From a checkpoint of a small contrastive image-text model: 32-pixel images.
Rows from expert 9 of block 9 of the image encoder, named by matrix and row number. Rows with one number belong to one neuron. Each number is 500 + 25 x the weight over its row's rms, rounded and kept within 0 to 999. All counts start at 0. Numbers have three digits each. After the name is the row's rms in percent of the matrix's.
# up: expert up (encoder.blocks.9.mlp.up, 16x64x256), inputs 0-85
# down: expert down (encoder.blocks.9.mlp.down, 16x256x64, transposed), outputs 0-85
up.41 098:469466500500500500500561500500500500500500500500488532471458536500500500523500502500500500500496500500512500492500484432509496472500500483500500500500500500500509502487500500500499500441500534556500500426401500461516500524533500500506509530515528498450500546
down.41 096:500541503470526500492500500475500459494500479483500509500493500477545500500532500544486500484500500516500491463500510511500477501500500500500572532500500500500500560500500530479500500500449489435513500556500470500461500500500526500492500500500570462500500509
up.42 107:467535510460500467467484493549538526500500548500476551500486462440533497503500513500500529500500503530500476500500520445500484500500491409500499500500462519500500500474500500500507500500488500500500500596500500487500513500500471482500500500500500533513500500
down.42 094:494502500508539500500511500500528512500500500532500500497500500456500500500500500500548500494500479500503500500500500500500485472439500466500500511512500508500500482516500503500500510508500500500500509500500466559491500500428500458525500499446500500500499496
up.43 101:500446517500500518456556504500505500500500500500473549500500500500522500500500500500513500517500500517552476500465515500497501500496500431496508500500500493477453469500500533500500500500500526554462500500484500471500521500500466538500489500500500490500452529
down.43 094:440551481500522494523465549442446500500500494500514496473500502500500490500503500528493494500500541500452500500500549500508500500500475490573520500501480500500500500502500500500498525500500508500500500500495481500496482519500523500480530483500515451517500500
up.44 091:500500454500527465500500528500500521464500500500490520458507499520463571469495470472422500473500500533518437472500500502511470525500476500500429500512500451426500500500489500535500521523500500507580551500500519535500500500500500469500504449500500500555500481
down.44 090:500500538500471500500500500501504500500500500466500500499509500500494500511552512500500500489457500500516536500548500500500500500571500496512495559500543500500500500577500543500500500500513509500572500444525500500500577500500500409550500509473413500524493452
up.45 091:422500500500500501482500500539559500481500508449500500463500500500500531504500500542500500483500500524500500462500500515488500506490500500562485462500500500500471500446500499500488501498500500573500469541441500500517536500474500500498506552500500494500507559
down.45 102:483501483500500458500500492500487460500500543500500498514489525536500494502500496535488542500494500500511511500530478528471520500478500538500500514464451500500500500500472500440476531500500500500569500485540500477500523500500505500533519515511500500500500500
up.46 113:432548502491500500500500532487500470484525474485500459505500500524473432516492522543489487500528528500494575500500500440477500500500500534500557500500500455520458500500524500437482500455534486479508528500500500500500500532500500500447506484500500502500500485
down.46 109:487468498507465544557514493500454547500539487500500500488543500466500505514568500488500500500500488500500497527500501500557500497556517531500500451500500500500500526500500500500517500511500549488500484491539510500546500484517476500500487500500500505578533500
up.47 089:585500500500500500519524431473500500500500500465500485500536490532490500498500500500500500500500500500500500540500500500468491476527500500491502500500465499489500489552496528500500500549500509561529500487500450491458469500514560478459500462500493442493500491
down.47 090:605500500500468500573489500500500532500500500500563613500500517500468495500500500500500499556500402509500500500454483500539500500500506451510500500481419500499494464500520500500500488500471500500513427500500500480500544500471460500467524500497529500423500500
up.48 089:500500459500500521419500483506500499505484500543494462500500500500500500500443553525500500468447518523536415500525500500499500492500500500489500500478513500500469481500573469522506499480534500461500448526505525500512500499530537496500500500463501527525491500
down.48 097:500515500499497500445481492523516500466499500500500435500530492500438490466519500500500546484500500475500566500500500462500537500500500500459500500500573484500500500500500467584452500540500445500500500446500500500500500516500495485504492448476523470523500534
up.49 109:462485500424500466535492491500500500512522536491500507511500462519478483500500461500506500504489530511500500540500500500451524500500500500500500507500500476484538584500500500466500500500500500503500470493500500500519428500500500500500500529500479500500500500
down.49 101:500500500500500581538464500500498532429459500500540497500500500500473507479500500444500500500500499500500500500514505503491500500548480455500500500500483500500426489500571445546500519500500500472530483500500487492500461500500537527486551464451500500500500500
up.50 096:438500500500500524500500500476485524502533484552445481500500500526500463500500500482500493500500500565495404500500526500510500500500500469524500500510500500500500496544500534500500500500500500500500500500520437500500500500546516500500508475500474500469500486
down.50 094:500500500519524500500547453543509498483500491500425500500500500500500500467563500500500500460500500419500500500500514460500554485500504512500504465500482500500500500500500534506511494500500500500549496500500500516541538498509500437500500500489508500500500517
up.51 089:497516500500562467471500500511526455500524500450500485500500569500500500466500544500509500500476500493505500500500509491446570500467500500500447500500500500500518500548531500453500451500500541500492505483500513522500536490536502500500477500500523484527523531
down.51 091:487500502500506500526519500500500461502527511556454526556446500500479511500500500486500492515500464519482500480500455500500500456500500476457500500568500490500500500574500500495552500491511500500555500500500500500536487500500500500500500526477500500500500516
up.52 099:460543500509494501497496500500532500542500501500465500470500510500500500484500500552500450494500500512566500590500485500500584464472496500500514500545520487489500500540449500579486500481544500496476479500500519453500500500546500500500490500500493500500556500
down.52 103:540500429500523541529500512449500500511525507536500500510453491458500490496573478500540515532518500500514502549566498526445500500428500518542485489512540500500506528500500500514500500534500440483500526532500500500452500500475500500500500500511500491500500500
up.53 110:500538500447528500479509555542508500464471509510500500566500472500500500500547500500500500511557494444500500500500484454498441477500500523500531492479553500500541473500527504594500500500495480478515558556500500500504500500619537530500492474533500500500500521
down.53 106:500496481500425500500500500500483478500500495488500541500500500500500500500500507489490431480500500500500549500500500516537479492500500502564504500500540500500500620535505500531500500500500540500471500465455550500500500468500500541500481522491477524519500496
up.54 097:500460500459500500514537500500500450532461500501492500500500500500500500505532515502500500500489500509500500528589500466553500500500500500474557584500500500500500500500450500558500515500457500500442500483526500500573500554500500490500554487442500510500538500
down.54 096:500444500507500495500500461500522500469534454476559500500500500507532500500500500495469500541500511500500500422500546510500500470467513539456500500500500515500537500500520421500470500489545500503500500500438450500542500500539459504485525500466511500494500513
up.55 102:607506500554483500500500465528500547500500500500480604500500500500487478547523500527530500517500500526564500463500500502517419500500500510500479511451500500500500515590500500500486500538500500501527517506500495514457521507500543500500500500500500500500500500
down.55 108:500557469506500518517500483480515546500513503500500500500500500531487500500500500500479490500500505500500500479496479502500445500451500500508423500500451553500500485500500511490469500500494480500535507534500561500505500504500488500470426500500503483500474462
up.56 100:574561500500434562456500541500495500500500556502482500500481500536500536500478500470500500470500539471500500550500500500500560500500500500500500500528524500500500471494500500541500491529502500500491492500500500500515468495444500500500500445483518500500500540
down.56 099:500517500503496500548482504500500500500517573500500500500500512469500500500500486464500486479521500500476500500496500500500500523500473519520500591489421500514472483465516489500503462500500500500500500519500500500500515554500500500500500531500577528500509500