config = dict(
    text_encoder_layers=8,
    text_encoder_norm='rmsnorm',
    orthogonalizer='newton_schulz_5',
    grad_clip=1.0,
)
Rows from block 4 of the image encoder of a small contrastive image-text model, named by matrix and row number. Rows with one number belong to one neuron. Each number is 128 + 24 x the weight over its row's rms, rounded and kept within 0 to 255. All counts start at 0. Numbers have three digits each.
After each neuron's rows are labels from the 100 images, of 14848, where the neuron reaches its highest value: "place" is the part of the image that holds the peak. Only what is clearly more common there than usual is listed. The data: photos with spoken descriptions (Open Images, Localized Narratives).
# fc1: MLP up (encoder.blocks.4.mlp.fc1.weight, 256x128), inputs 64-127
# fc2: MLP down (encoder.blocks.4.mlp.fc2.weight, 128x256, transposed), outputs 64-127

fc1.99:186128128115140116120163088142135128128139171128128175135170128128101128128166128128128128151130128121115137098128128093129128095129128122131091116106091128128081128169128126128128165141128047
fc2.99:150113169128160156128106128141128153125128128130128128090186128134156157128128128128165192111128150109112128109103128128128128172168118128173134118128093079128128159089135187128128128128067105
place: top left

fc1.125:128144125115128207197094128128105123128105176128171128146128141128127128128051128128119078158128129142134125146180082128174128128128128117128130100098168128128135064128128104099128120128156156
fc2.125:132185050128141139152128123128139128128116137089128203191122128128128128128128128128128118136128102100128128178118151128157128072128190150128128128128116128128138128128128128156128128171118118
place: bottom left

fc1.253:112128128081110128128128128128085128128128161128177128128102128128128128169161181128128128128150128102128157128169128098128128100128170128128128128156128128157104128128163128163128173128151128
fc2.253:091167109072114152128158128128128122128128125158128093128102108108089086156118128128128128128159131128158112124112128124128128148128128128128128128066128079099133096128093157091135099119187090
place: bottom right; top right

fc1.227:128128128197128128128128173128128128128128128128185128128128128128128128128128096128128128128105128059182080070128128128163077096128128128128128128166128128060128189128097128128087128076128128
fc2.227:128046128128128128128128128128128128128128128099128128128128128089128128128128210092054128128128128159128128146128105128128128128128128128128128128206128128128128128128128047128128128128021134
place: bottom right

fc1.226:128102128177128134109136101128124128187128128128128157095106128134173128159128128127144102141128128146128090145118159139128128128128125128089138092127177147145059128128128155086185165134128106
fc2.226:128128128095128128169151128131189051084128106117128122128110133128140128128114132128128128129128144128128125099128115128128125128154114128128128128128104128128128128128128098122072159163157128
place: bottom left; bottom right

fc1.251:051180182184152128128128128128182097128128128107180087128128108083128128129120128128140128128128155142101190093128128070186079120119128128126125150128099128108128131128128160133133121128128128
fc2.251:121088081128128128128154128058128128128128128128128135128128129108128128175128153128129128128169128177136161142128132168136128128128116115106063133128175128130128128128196128096127128128149089
place: bottom right

fc1.205:217145128128128128095128128125128129128059147128128128128128135128128129120185105136128071089128136128128156189144094153128105128135125128128118154122128087128128171128128128135144131076128135
fc2.205:144074131083128087128128074128124154128111128128112139128108164128128128101168128165109128128078153135134128168128105134142128113152174128128128167128128122099128117119128128128090115128166128
place: top right

fc1.1:149128099126157089128139128093108146106099111128128055128118101128044128085160144128132128128147128128128128142128082128146172114078141143174128075128140116143210081128128084128135128128128115
fc2.1:113128128109128128140128128120128143128192128172105142128128085128128102128105108128002128128130116128128114128128128136127147128128128089157137157140087128135128128153128142088128095128128128
place: top right

fc1.225:190128112128077096128104128128084128151128084113151111117054128144139128126128128135133126165170128128086097128164122128128151124072147133124128128128128205128093109114133128077103134128128128
fc2.225:147142107107127128107097128102128121128127108128128097187128143125116141097128103128111092141188128128128162128121128128177164148071128121103128128128133128128128128107128128092120177100128128
place: top left

fc1.255:128165128123128128128083152128128128128128123128125128128128097077148128128128141170123079154128127167128142128194128128128145162128144128128142128150128128128129061128167128128111128096161128
fc2.255:128148150128154101128105052128128128128155124176128113128173063163077124140128149128128128094111128128128128184128128144128128128128113128128128143128086128128128146165162124128128105128169128
place: top left

fc1.80:128112128184128128210128122128128128176114128119111128128151128110085083128128128134128183128182128101065128117090128128076135128128172159137140129128080128128176196128138128159154077128113128
fc2.80:159181124128128128128126128128127125080147188113128143128128128128160128128108178128128128074139128138128097128128128138128107128122128128042123204128085128152128109107104123128082128115128128
place: bottom left

fc1.102:128128091128070091128128049128128128177128128128128128128128084128128095128128184128128128128128154128128128173128128128128128086128163128128128128128128173128128082128183086128087128128128128
fc2.102:128128128128128085128099128128128066168168128083128101128128098128128128128184150128128095174128128128070128128091090128159128164128128128128128128150084128128196128128128098128174128128128128
place: top left

fc1.169:128128128150128128128128128128095128128128128095140160125128128115109171128168116149147167128154086128128107160109178128128100128128128152128158107158128072128074110128164128128128137083217128
fc2.169:118128128153165082118128128121128128128109128140140140165118128152172148128128156128128072128137155128137143128147122128143100113146158128128169085128114117144128116154155129128098128114000158
place: top left

fc1.62:128128128111143128118112138128139128128128128173128128113104128128145095189143165128110143169128128204128144157128090128093179145128142166128153128128112080110128098120135094128128153140128163
fc2.62:093128158128124110155150140091112100128135128128157106091149135162128063128082108152106128125151128128120106091078079161109128164128128142149125111143098128156128158128128116120128128128142132
place: top right

fc1.66:128153088128128080128145128128128128095128128128128128128169128128104114162128109167128141183183128169128149161128128128128102128128101192157118155128128128097128103171128066128128128128095186
fc2.66:128160128128128128179098075128089161138128128150128128128128128128128090099128128128128072128128128128072128066128128128086074079186128128128128128128128128193128128168128102128152077128128128
place: bottom right

fc1.39:107137146128098128128171135138184152128128087112160128128128128128128128128112146115100169103116128118128128139153145128128104128128111112086168128128128120128142128128128128132142105167142092
fc2.39:114146065107128128143128147128128115128105128128126128121128138175128128133134114136128128145153128128135128098158113128159191128138063128121128128128128095130128160202172098122135128093128128
place: bottom left; bottom right

fc1.184:128128128128180128181128128128128128092119159104159128064087128128128128093150049143147128113128101097120128097133128157128123110128142128135136128125091103158128099068150154176128115130155128
fc2.184:124128044128128128143128105129092120108092128128104116128120128128128053128090081128105102081128128068128106138128084128128128151128128128128128081112128157128092147178128107076128128099161098
place: bottom right; bottom left

fc1.240:128128128143138128128128128157128111118115144151128128186117098112128130078174123159175170128163128149128128128161128064128176128140131128144155128128128180128089057128128128168092132128156158
fc2.240:128106128122157222102171128113125128121128119128125169128128113118128110128117156081106144128142158095128093128085128157128128128128180128102085094128128176185145148128128128128128136128176154
place: top left

fc1.23:128138128192186128122154112128128128128128128128150128177163128082176117128128164128128166109085128128128160119113128128146071128108128128128192128146148186128128114126128166128126128121128128
fc2.23:128128128128092128157128086128128128128128128128128128128139128128128128139128017156101194111128128176082128169128092131128128127144128128128128128163155128128128132128128128136128128140128128
place: bottom right; bottom left

fc1.128:128128171168128128128115128084104128143144126119128128128142101128128094128091107103128128128116084118111192128137171085128128128128128086128155110109161135116128128128128060128128128107128128
fc2.128:128128094096128128166128170148128128128105139149128128092109101128128128128128160163128128128128153128128179092153128168187128128128053105144142102154128172142128128128100112128147105130134128
place: top left

fc1.11:090082128128128128128111128128128089103128129128133128128123133115118128099113154139156128128128138128096111128115128128186128103128128164128127128137128128099167128128106124164146073128128128
fc2.11:128056133128118148128128128128128145128128128130164160128084128042130146128128150128128128108128096158162108128103128151114128128083128105128159072218135176158117128128100166137142193102152128
place: bottom left

fc1.116:147128150082128128128192078092074166212107089128108126128128128143128128128128128128103074128109111185128128131128142128106124128092128084158097128144128128128107105128128128128127134145159128
fc2.116:128120133097148136109128159181128128128128121128133174128141112128152128115128118128147108128082128135128128128128075128128099153128108128035159128133128072128128151128077128163158174142128083
place: top right

fc1.168:128141102128128128148067128128128148145147128106128135128128128074128109128168128171154128128128097128113128100128128128147154128105128128185155172176148128153110134128150112128112090113142095
fc2.168:128128158112114088137096126128128128128102141107128128097128128128128095150167100116128128097098170103134128128158128165157135128128143128153090117140123156085128091142143088128099128128163150
place: bottom right

fc1.236:128128128128111178196073134137100105158096128109128128128128147139128128128156100148164145078128128128128122128133153139129089128103128110116128124128032147090128128114120148125140128128154115
fc2.236:128128085128138192128092128128128118128128022128128139128128128128188128128176176128106137114128128185128128128128127111106072128155128111166152147112128107128162128113112128128128136128140128
place: top left

fc1.248:128096152155128118160140183128128188128128128128128128128064128128143128128128084096128128128176128159105055128128160122139128128128134128128108128200128128128132125128116128183121100128128165
fc2.248:128079128128147128128128128128128136123128128128128155147120128128112128099128138196128182135078063128079129128171128128128128128133146128128121128128162128128194128128128136110128148124128128
place: top left

fc1.108:167128128128065128128188158128128128107072128153128054128128139119128126128128128164128144137128128128135080104128080082101128094086128140128128173128128128128128127128128121128128128092128128
fc2.108:128128128166072128128093187128128144108171128174128104109154128122090106128126099066128128116184167128128128128128128195142096111128128128184116128128128163128094147140128128128128146102185129
place: bottom right; top right

fc1.190:197138146155128128128128128138128120128120130147128177128128128100146125128108146107138173160093128176185113128128115128128128108128045128128128154090148161128128100128075094131128113128128128
fc2.190:128123064113128128152122116141131128128117193128128128105115128115123128128067137128128128154119176136155111136128128095118100128128105159128080117172128089128128161128099128170128172128128176
place: bottom right

fc1.232:128155128120128097153112128128128145135128139132128143159144076128099116128128128103148146128128128148128128174060128128071095145127128149140092063128128162087100165111104159138152081128183128
fc2.232:133128179128142128128104128128128128128128053064129108188080134101143128128054128128128128134132140128128128155144128128128128128082128128143128130071125128128154128157128103128128128128145128
place: top centre

fc1.7:155128144128128128128127128143128171099128114119128154128128108135128064128142128128128083123128177164128152128176171127128128169128098104128146128139088128128128128170128128128118105128085128
fc2.7:089132153128210128128096128128128134081109168088100128174128128128153194114128128128128128128171234107128128252128128128128117128110128128128128128128128139120128156128109136128128156128128140
place: top left

fc1.40:119128153151177128129154121162128129128161113100107128128128128128128128128215109128176128128128123128128125160152139128124128128128128128128164227128138128128141133120128128128126138063090128
fc2.40:128124139152110128128116103087128192128186145128166129105128153128129116165109128128177128128112128128100156128128128128128132147135135128165128128128068128128154146121037163162142128128128149
place: bottom left

fc1.194:110128128128102128169128163105128169128144141132128113171154170083119111147134128128133151135128110146154146167164128128122128128102128128111092198128111127167128128176168128128135108170170130
fc2.194:103098087099141128128128110154161162128122128145154128128128116102131167128128109134128128140102151108128104119149130115119098194163092122105158110203080093128104161074157162096128107109137110
place: top left