Rows from block 3 of the image encoder of a small contrastive image-text model, named by matrix and row number. Rows with one number within an expert belong to one neuron, the router's apart. Each number is 128 + 24 x the weight over its row's rms, rounded and kept within 0 to 255. All counts start at 0.
Before each expert's rows are labels from the 100 images, of 14848, where the router gives the expert most weight on average: "top examples" is what is common among them. Only what is clearly more common there than usual is listed. The data: photos with spoken descriptions (Open Images, Localized Narratives).
# router: router (encoder.blocks.3.mlp.router.weight, 16x128, trained with AdamW), inputs 0-63
# up: expert up (encoder.blocks.3.mlp.up, 16x32x128), inputs 0-63
# down: expert down (encoder.blocks.3.mlp.down, 16x128x32, transposed), outputs 0-63

# expert 10
top examples: text has "grass"
router.10 [ 98 146 105 157 143 145 120 124 100 141 145 134 131 117 164  94  89  87 149 113 157  94 105 111 142 176 163 105 157 114 147 120 131 116 144  86 105 150 105 165 154 142 134 138  96 121 108 118 102 114 148 131 122 114 194 139 139 126 153 175 123 139 125 115]
up.0 [128 128 128 115 128 128 117 128  89  38 179 128  95 128 128 128 150 155 102 145 157 148 140  91 139 163 172 128 128  82 128 179 128 146 115 104 150 143 128 101  98 128 139 128 166 128 156 113 128 140 128 128 128 128 128 111 128 112 112 103 110 128  90 172]
down.0 [128 167 160 128 146 107 147  86 128 128 159 128 128 147 102 128 128  97 128  79 106 128 128 154 128 151 100 170 128 128 128  94 128 154 152 128 107 128 102 102 128 149  68 128 128 128 165 166 128 101 128 128 128 128  90 167 128 153 128 128 150 128 114 149]
up.1 [ 95 242 128 128  83 104 128 156 164  70 106 149 128 153 128 128 128  81 162 152  85 161  88 128 128 128 128  77 149  81 104 128 100 128 128 154 128 128 128  95 156 102 128 106 128 108 128 128 108 128 128 128 128 100 128 128  91 128  99 128 128 128  94  89]
down.1 [128 155  98 128 128 105 128 148 154 102 153 154  60 128 147 128 151 128  59 147 153 150 152  89 128 128 149 128 158  98 128 128 128  94 156 154 128 128 154  81 188 128 160 128 128 128  71 128 160 128 161 128  95 128 128 146  98  94 128 128 153 128 104 128]
up.2 [128 128 118 128 149 128 128 164 137   0 140 116 100 139 154 139 128 159 154 144 128 116 128 128 138 140 119 128 138 170 128 112 128 128 144 150 128 128 128 128 128 128 128 152 143 107 114 144 140 128 128 128 128 106  94 128 128 114 149 139 128 128 117  92]
down.2 [ 89 128 128 153  90 115 117 152 110 114 115 128 128 128  92 128 104 151 128 128 116 128 112 174  88 161 128 128 147 188 158 141  86 109 150 111 128 106 113 145 110 128 128 110  94 128 104 128 105 160 146 177 143 165 128 128 148 142 100 186 128 128 103 166]
up.3 [142 119 159 165 128 128 128 207 160   0  91 107 109  99 112 128 107 116 139 117 113 108 128 128 128 116 106 128 101 150 128 116 128 154 108 128 128 128 104  36 139 144 128 137 112 112  98 162 128 101 141 128 144 112 153 144 137 159 118 128 128 138 137 104]
down.3 [ 57 128 128 128 163 128 128 175 128 191 173 128  95 128 128 174 162 128 148 112 104 128 128 142 128 143 161 100 128 128 164 128 152 109  68 180 128 141 114 128 146 128 128 128 105 128 144 148 128 158 151 128 113  84  97  99 149 160 128 128 128 175 106 128]
up.4 [ 99 128 128 181 128 157 128 128  96  69  84 128 128 128 128  89 128 158 176 128 154 128 128 174 128 128 128 128 128 128 154 128 128 128 160 128 128 128 128  87 128 128 211 169 128 128 155 170 128 128 128 161 128  98 128 128 128 101 128 128  84 128 100  72]
down.4 [177 128 128 101  93 128 158 128 128 159 128  88 128 168 128 167 105 128 152 128  91 128 128 159  92 128 128 182 128 128 128 128 128 128 128 128 158  67 128 128 156 128  78 128  75 154 128 128 160 128 128 128 128 128 128  92 128  98 158  99 128 163 157 175]

# expert 3
top examples: text has "color"
router.3 [ 95 132 121 133 125 121 101 131 172 153 166 132 130 148 154  98 147 156 125 133 148 147 129 128 149 102 139 106 119 132 121 134 161 141 135  99 175 106 114 157 210 157 100  82 163 122 151 130  89 123  92 148  95 132 137 133 149 148 116 175 151 103 113 159]
up.0 [150 100 110 111 128 128 128 110 107   0 128  87 128 128 128 154 128 158 149 145 128 156 161 128 128 143 128 112 150 150 145 143  86 106 128 128 128 128 143  45  92 128 128 128 128 128 128 128 145 128 128 128 145 113 128 128 111 128 102 128 128 128 159 128]
down.0 [183 169 128 100  98 106  95 165 128 128 128  96 128 128 128 128 128 173  86 128 128 128 197 128 128 128  87 128 128 128 128 128  88 128 128 128 150 128 159 128 128 155  81  79 128 128 128 128 148  90 128 128 128 128 128 128 128  93 106 128 128 128 107  87]
up.1 [112 128 108 128 128 112 128 107 149  49 104 206 128 128 128 101 128 128 106 114 101 128  86  82 158 141 128 185 104 128 142 128 128 157 128 128 101 128 128  92 128 128 128 111 128 104 100 128 128 128  98 128 169 146 128 144 128 128 115 128 109 163 128 128]
down.1 [128 128 128 128 128 101 128 128 110 128  95 153 128 147 128 104 148 128  98 148 128 128 128 106 149 128  74 128 128 107 128 128  81 128 101 155 128 104  78 128 128 128  97 148 196  84 128 128 147 158 128 128 128  79 128  98 128 154 128 151 128 109 155 128]
up.2 [153 192 164 146 100  59 128  84 148  45 128 128  89  82 128 128 128 156 159 154 128 128 128 128 150 154 145 128 150 128 158 128 128 128  96 199 128 128 128 128 128  92 128 128 128 112 128 155 108 110 149 146 128  95 128 128 148 128  93 128 128 109 168 106]
down.2 [128 107 107 100 128 128 128  76 102 168 128 153 151  83 152 153 100 128  85 128 162 128  80 105 128 128 164 128 128 128 128 128 128 128 108 151 100 128  84 163 156  69 172 157 128 128 107  94  74 128 169 100 128 160 128 128 128 128 128 162 186 110 128 167]
up.3 [111 146 148 155 105 164 174 137 116   1 161 128 110 128 140 141 142 128 151 171  93 117 128 140 128 150 128 146 128 106 107 115 170 158 158 116 128 115 128 111 147 128 140 164 140 128 128 162 119 128 128 118 128 128 112 140 111 117 128 107 149 141 112  95]
down.3 [142 128 128 139 148  96 161 114 128 178 128 103 157 164 110 108 142 128 111 156 112 146  83 166 116 160  77 112 128 105 159 145 149 128 128 105 111  80 109 106 128 128 157 115 128 128 128 158 128 139 105 115 128  61 117 128 114 140 160  92 153 128  95 110]
up.4 [151 143 149 108 162 105 128 151 128  69 180  67  87 128 104 145 112 128 128 128 128 149 128 128 113 128 128  89 128 128 148 128 128 128 148 128  96 165 113  86 113 128  94 128 114 141 152 128 114 128 128 142 128 128 128 128 128 161 128 128  97 111 166 128]
down.4 [128  90  85 128 155 128 128 146  99 148 128 145 128 128 164 128 128 110  87 128 103  99 146 144 128 128 106  97 149  86 128 128 100 128 166  74 107 128 102  61 128 175 128 113 128 100 128 128 128 128 145  96 168 113 154 128 128 128 128 128 175 164 114 113]

# expert 11
top examples: text has "text"
router.11 [111 106 138 125 149 143 120 110 103 150 137  95 133 162  97 114  88  70 102  96 113 133 131 136 116 155 118  93 144 113 143 138 152 156 105 101 127 113  90 148 143 158 115 149 116 137 133 119 133 118 106 122 127 168 109 138 148 102 107 117  83 132 136 136]
up.0 [128  87 102  83  87 128 115 128 111  57 157 128 128  90 128 128 128 128 106 175 144 128 155 110 128 188 158 103 102 156 128 106 128 148 128 128  51 128 128  72 128 128 128 172 150 111 128 147 128 128  99 108 110 156 154 128 149 128 144 128 128 116 128 128]
down.0 [101 180 105 196 114 163 109 102 144 156 112 113 112  89 128 103  98  79 128 128 110 173 128 145 128 128 152 143 161 128 109 128  98 113 128 128 128 128 128 167 146 128 128 176 164 128 145 128 147 128  92 114 128 128 128 108 111 108  95 128 128  96 128 157]
up.1 [128 104 182 128  56 128 128 128 128  65 148 128 128 128 128 128 128 185 128 128  95 128  69 128 128 128 128 157 128 128  98 128 128 128 128 160 128 128 128 128 128 128 128 128  90 167 148 128 128 128 128  58 128 128 144 151  93 128 128 104 128 128  92 128]
down.1 [171 128 145 110 128 106 128  99 169 151  89 109 107 128 149  53 128  97 167 146 106 128 157 171 128 104 170  85 128 128  92 128 128 128 151 128 128 103 170 128 128 146 128 128 128 128 159 128 128  90 128 128  94 170 128 128 128 147 128 128  95  96 149 128]
up.2 [128 106 160 107 151 128 112 128 113   7 144 128 110 161 106  90 128 128  90 157 128 128 128  93 128 128 128 146 128 128 212  97 149 149 128 128  84 128 128 110 128 128 107 153 105 128 128 103 128 128 128 128 128 110 128 128 128 128 128 128 128 128 128 128]
down.2 [146 158 163 128 114 148 128 101 148 103 148 114 128 184 128 105 128 128 108 101 128 128 158 128 113 149 102 144 155 163  97 128 158 143 114 128 128 106  86 128 128 111 161 128 128 112 148 128 165 128 128  90 145 109  62 149 128 150 143 128  82 128 128 110]
up.3 [152 128 143 103 128  90 128 128 150  67 107  86 100 143 128 108 128 162 128 112 128 128  96 148 154  90 128 102 128  81 168 144 107 106  91 128 114 107 110  84 128 104 150 143 102 128 146 128 128 158 111 128 112 154 143 128  60 128 162 128 128 148 128 128]
down.3 [128 128 166  89 150 128 128 181 102 128 149 128  94 147 168 172 128  77  96 128 128 105 156 128 105 128 104 128 113 102 128 128 128  81 102 104 163 128 148 108 128 113 128 160 182 114 128 128 147 128 150 101 128 160 143 128 128 128 128 114 150 128  93 103]
up.4 [128 140 117 128 144  98 136 128 151   0 144 150 145 128 166 128 128 108  95 128 128 161 138 106 138 128 101 164 164 128 128 128 128 128 128 115  95 128 145 128 106 116 128 128 128 128 128 158 128 116 141 158 128 128 142 109 119 107 113 135 145 113 128 128]
down.4 [ 92 113  78 108 128 128 128  80 128 165 128 128 140 151  97 110 106 158 128 128 155 165 128 160 110  93 153 128 139 128 110 110 128 162 128 128 128 102 128 106 128 128 128 151 171  71 128 153 128 128 128  87 161  86 128 128 147 164 128  94 128 162 128 128]

# expert 13
top examples: text has "sky"
router.13 [ 87 122 157 131 118 149 154 123  97 139 167 138 128  93 101 123 138 115 130 156 141 118 114 132  95  89 159 182 152 135  71  91 148 118 187 154 125 121 163 180 171 103 117  88 148 115 112 123 118 110 121 109 151  71 117 126 132 165 132 115 132 133 114 127]
up.0 [128 128 128 128 128 118 115 155 128   0 105 152 117 128 128 128 128 128 128 128 138 128 117 142 147 128 110 128 128 149 128 128 128 128 128 128 128 118 117  13 137 143 128 128 113 128 128 128 128 128 128 110 114 128 128 128 128 100 128 128 128 128 150 128]
down.0 [128  96 128 108 128 160 128 205 128 158 128 189 128 128  85  39 128 128  89 154 128 128 128 128 156 112 128 128 128 128  65 128 128  87 128 150 128  75 167 154 112 128 128 128 104 152 164 128 128 128 128 128 128 128 157 112 164  99 164 128 168 128 128 128]
up.1 [128 128 128 166 128 128 103 128 170 100 105 128 128 149  93 128 107 153 167 107 128 128 128 128 106 128  97 160 104 128 128 128 164  81 128 128 150 128 128 128 152  82 155 128  85 128 128 107 159 102 148 102  75 190 175 153 128 148 128 128 128 128 172 128]
down.1 [128  94 160  83 128 128  86  84 128 128  93 128 150 108 128 194  87 128 128 128 128 128 128 128 128 128 106 128 128 161 128 128 128 128 128 159 167 128 101 128 128 166 108 128 106 164 150 148  79 128 128 128  94 128 128 128 152 174 128 128 128 128 128 150]
up.2 [128 128 128 128 128 128 153 128 107  81 128 128  94 128  97 128 128 128 128 128  89  96 128 128 128 128 128 179 128 128 189  91 101 128 128 106 101 107 148  83 128 103 128 128 128 128 128 128 128  96 109 151 128  85 128 128 158 174 162 107 109 128 128  68]
down.2 [ 96 153 128 128 102  78 128  67  96 180  99 128 106  91 128 148 128 128 128  90 128 128 128 128 103 128 128 128 128 128  87 128 166 128 128  94 128 128 128 162 128 128 158 128 128 158 162 165 128 128 128 128 128 179 128 128 154 128  75 128 128 128 102 162]
up.3 [128 157 115 157 100  86 111 128 128  40  84 152 169 148 128 128 156 128 146 147 141 147 128 104 128 149 154 145 116 145 128 101 128 167  96 107  89 128 115 140  85 154 143 128 128  97 114 128 128 128 112 150  68 140 128 113 128 128 128 151 128 128 128 141]
down.3 [111 128 128 100 128 128 128 128 105 149 164 128  90 112 128 145 128 160 157  77 128 104 128 169 128 128  89 145 128 103  98 153  97 128 108 107 105 128 128 111 158  88 128 146 185 148 128 128 156 171 128  97 128 111 128 153 128 128 148 128 128 128 174 128]
up.4 [128 128 128 128 123 128 170  96 149  11 128 128 162 112 128 101 128 104  84 101 170 121 128 128  98 128 128  87 107  89 145 128 154 150 128 128 128 109 128  58 100 128 128 161 128 100 128  80 128 153 128 181  94 128 128 128 109 160 128 128 128 128 147 128]
down.4 [128  96 128 128 128 128 128 128 128 156 128 128 104 128  96  57 128 128 160 161 128 161 128 100 128 175 128  91 154  92 128 128 180 151 128 128 128 128 151 128 102 128 102 154 128 168 128 153 101 128 128 128 177  96 128 128 152 128  74 128 128 199 128 128]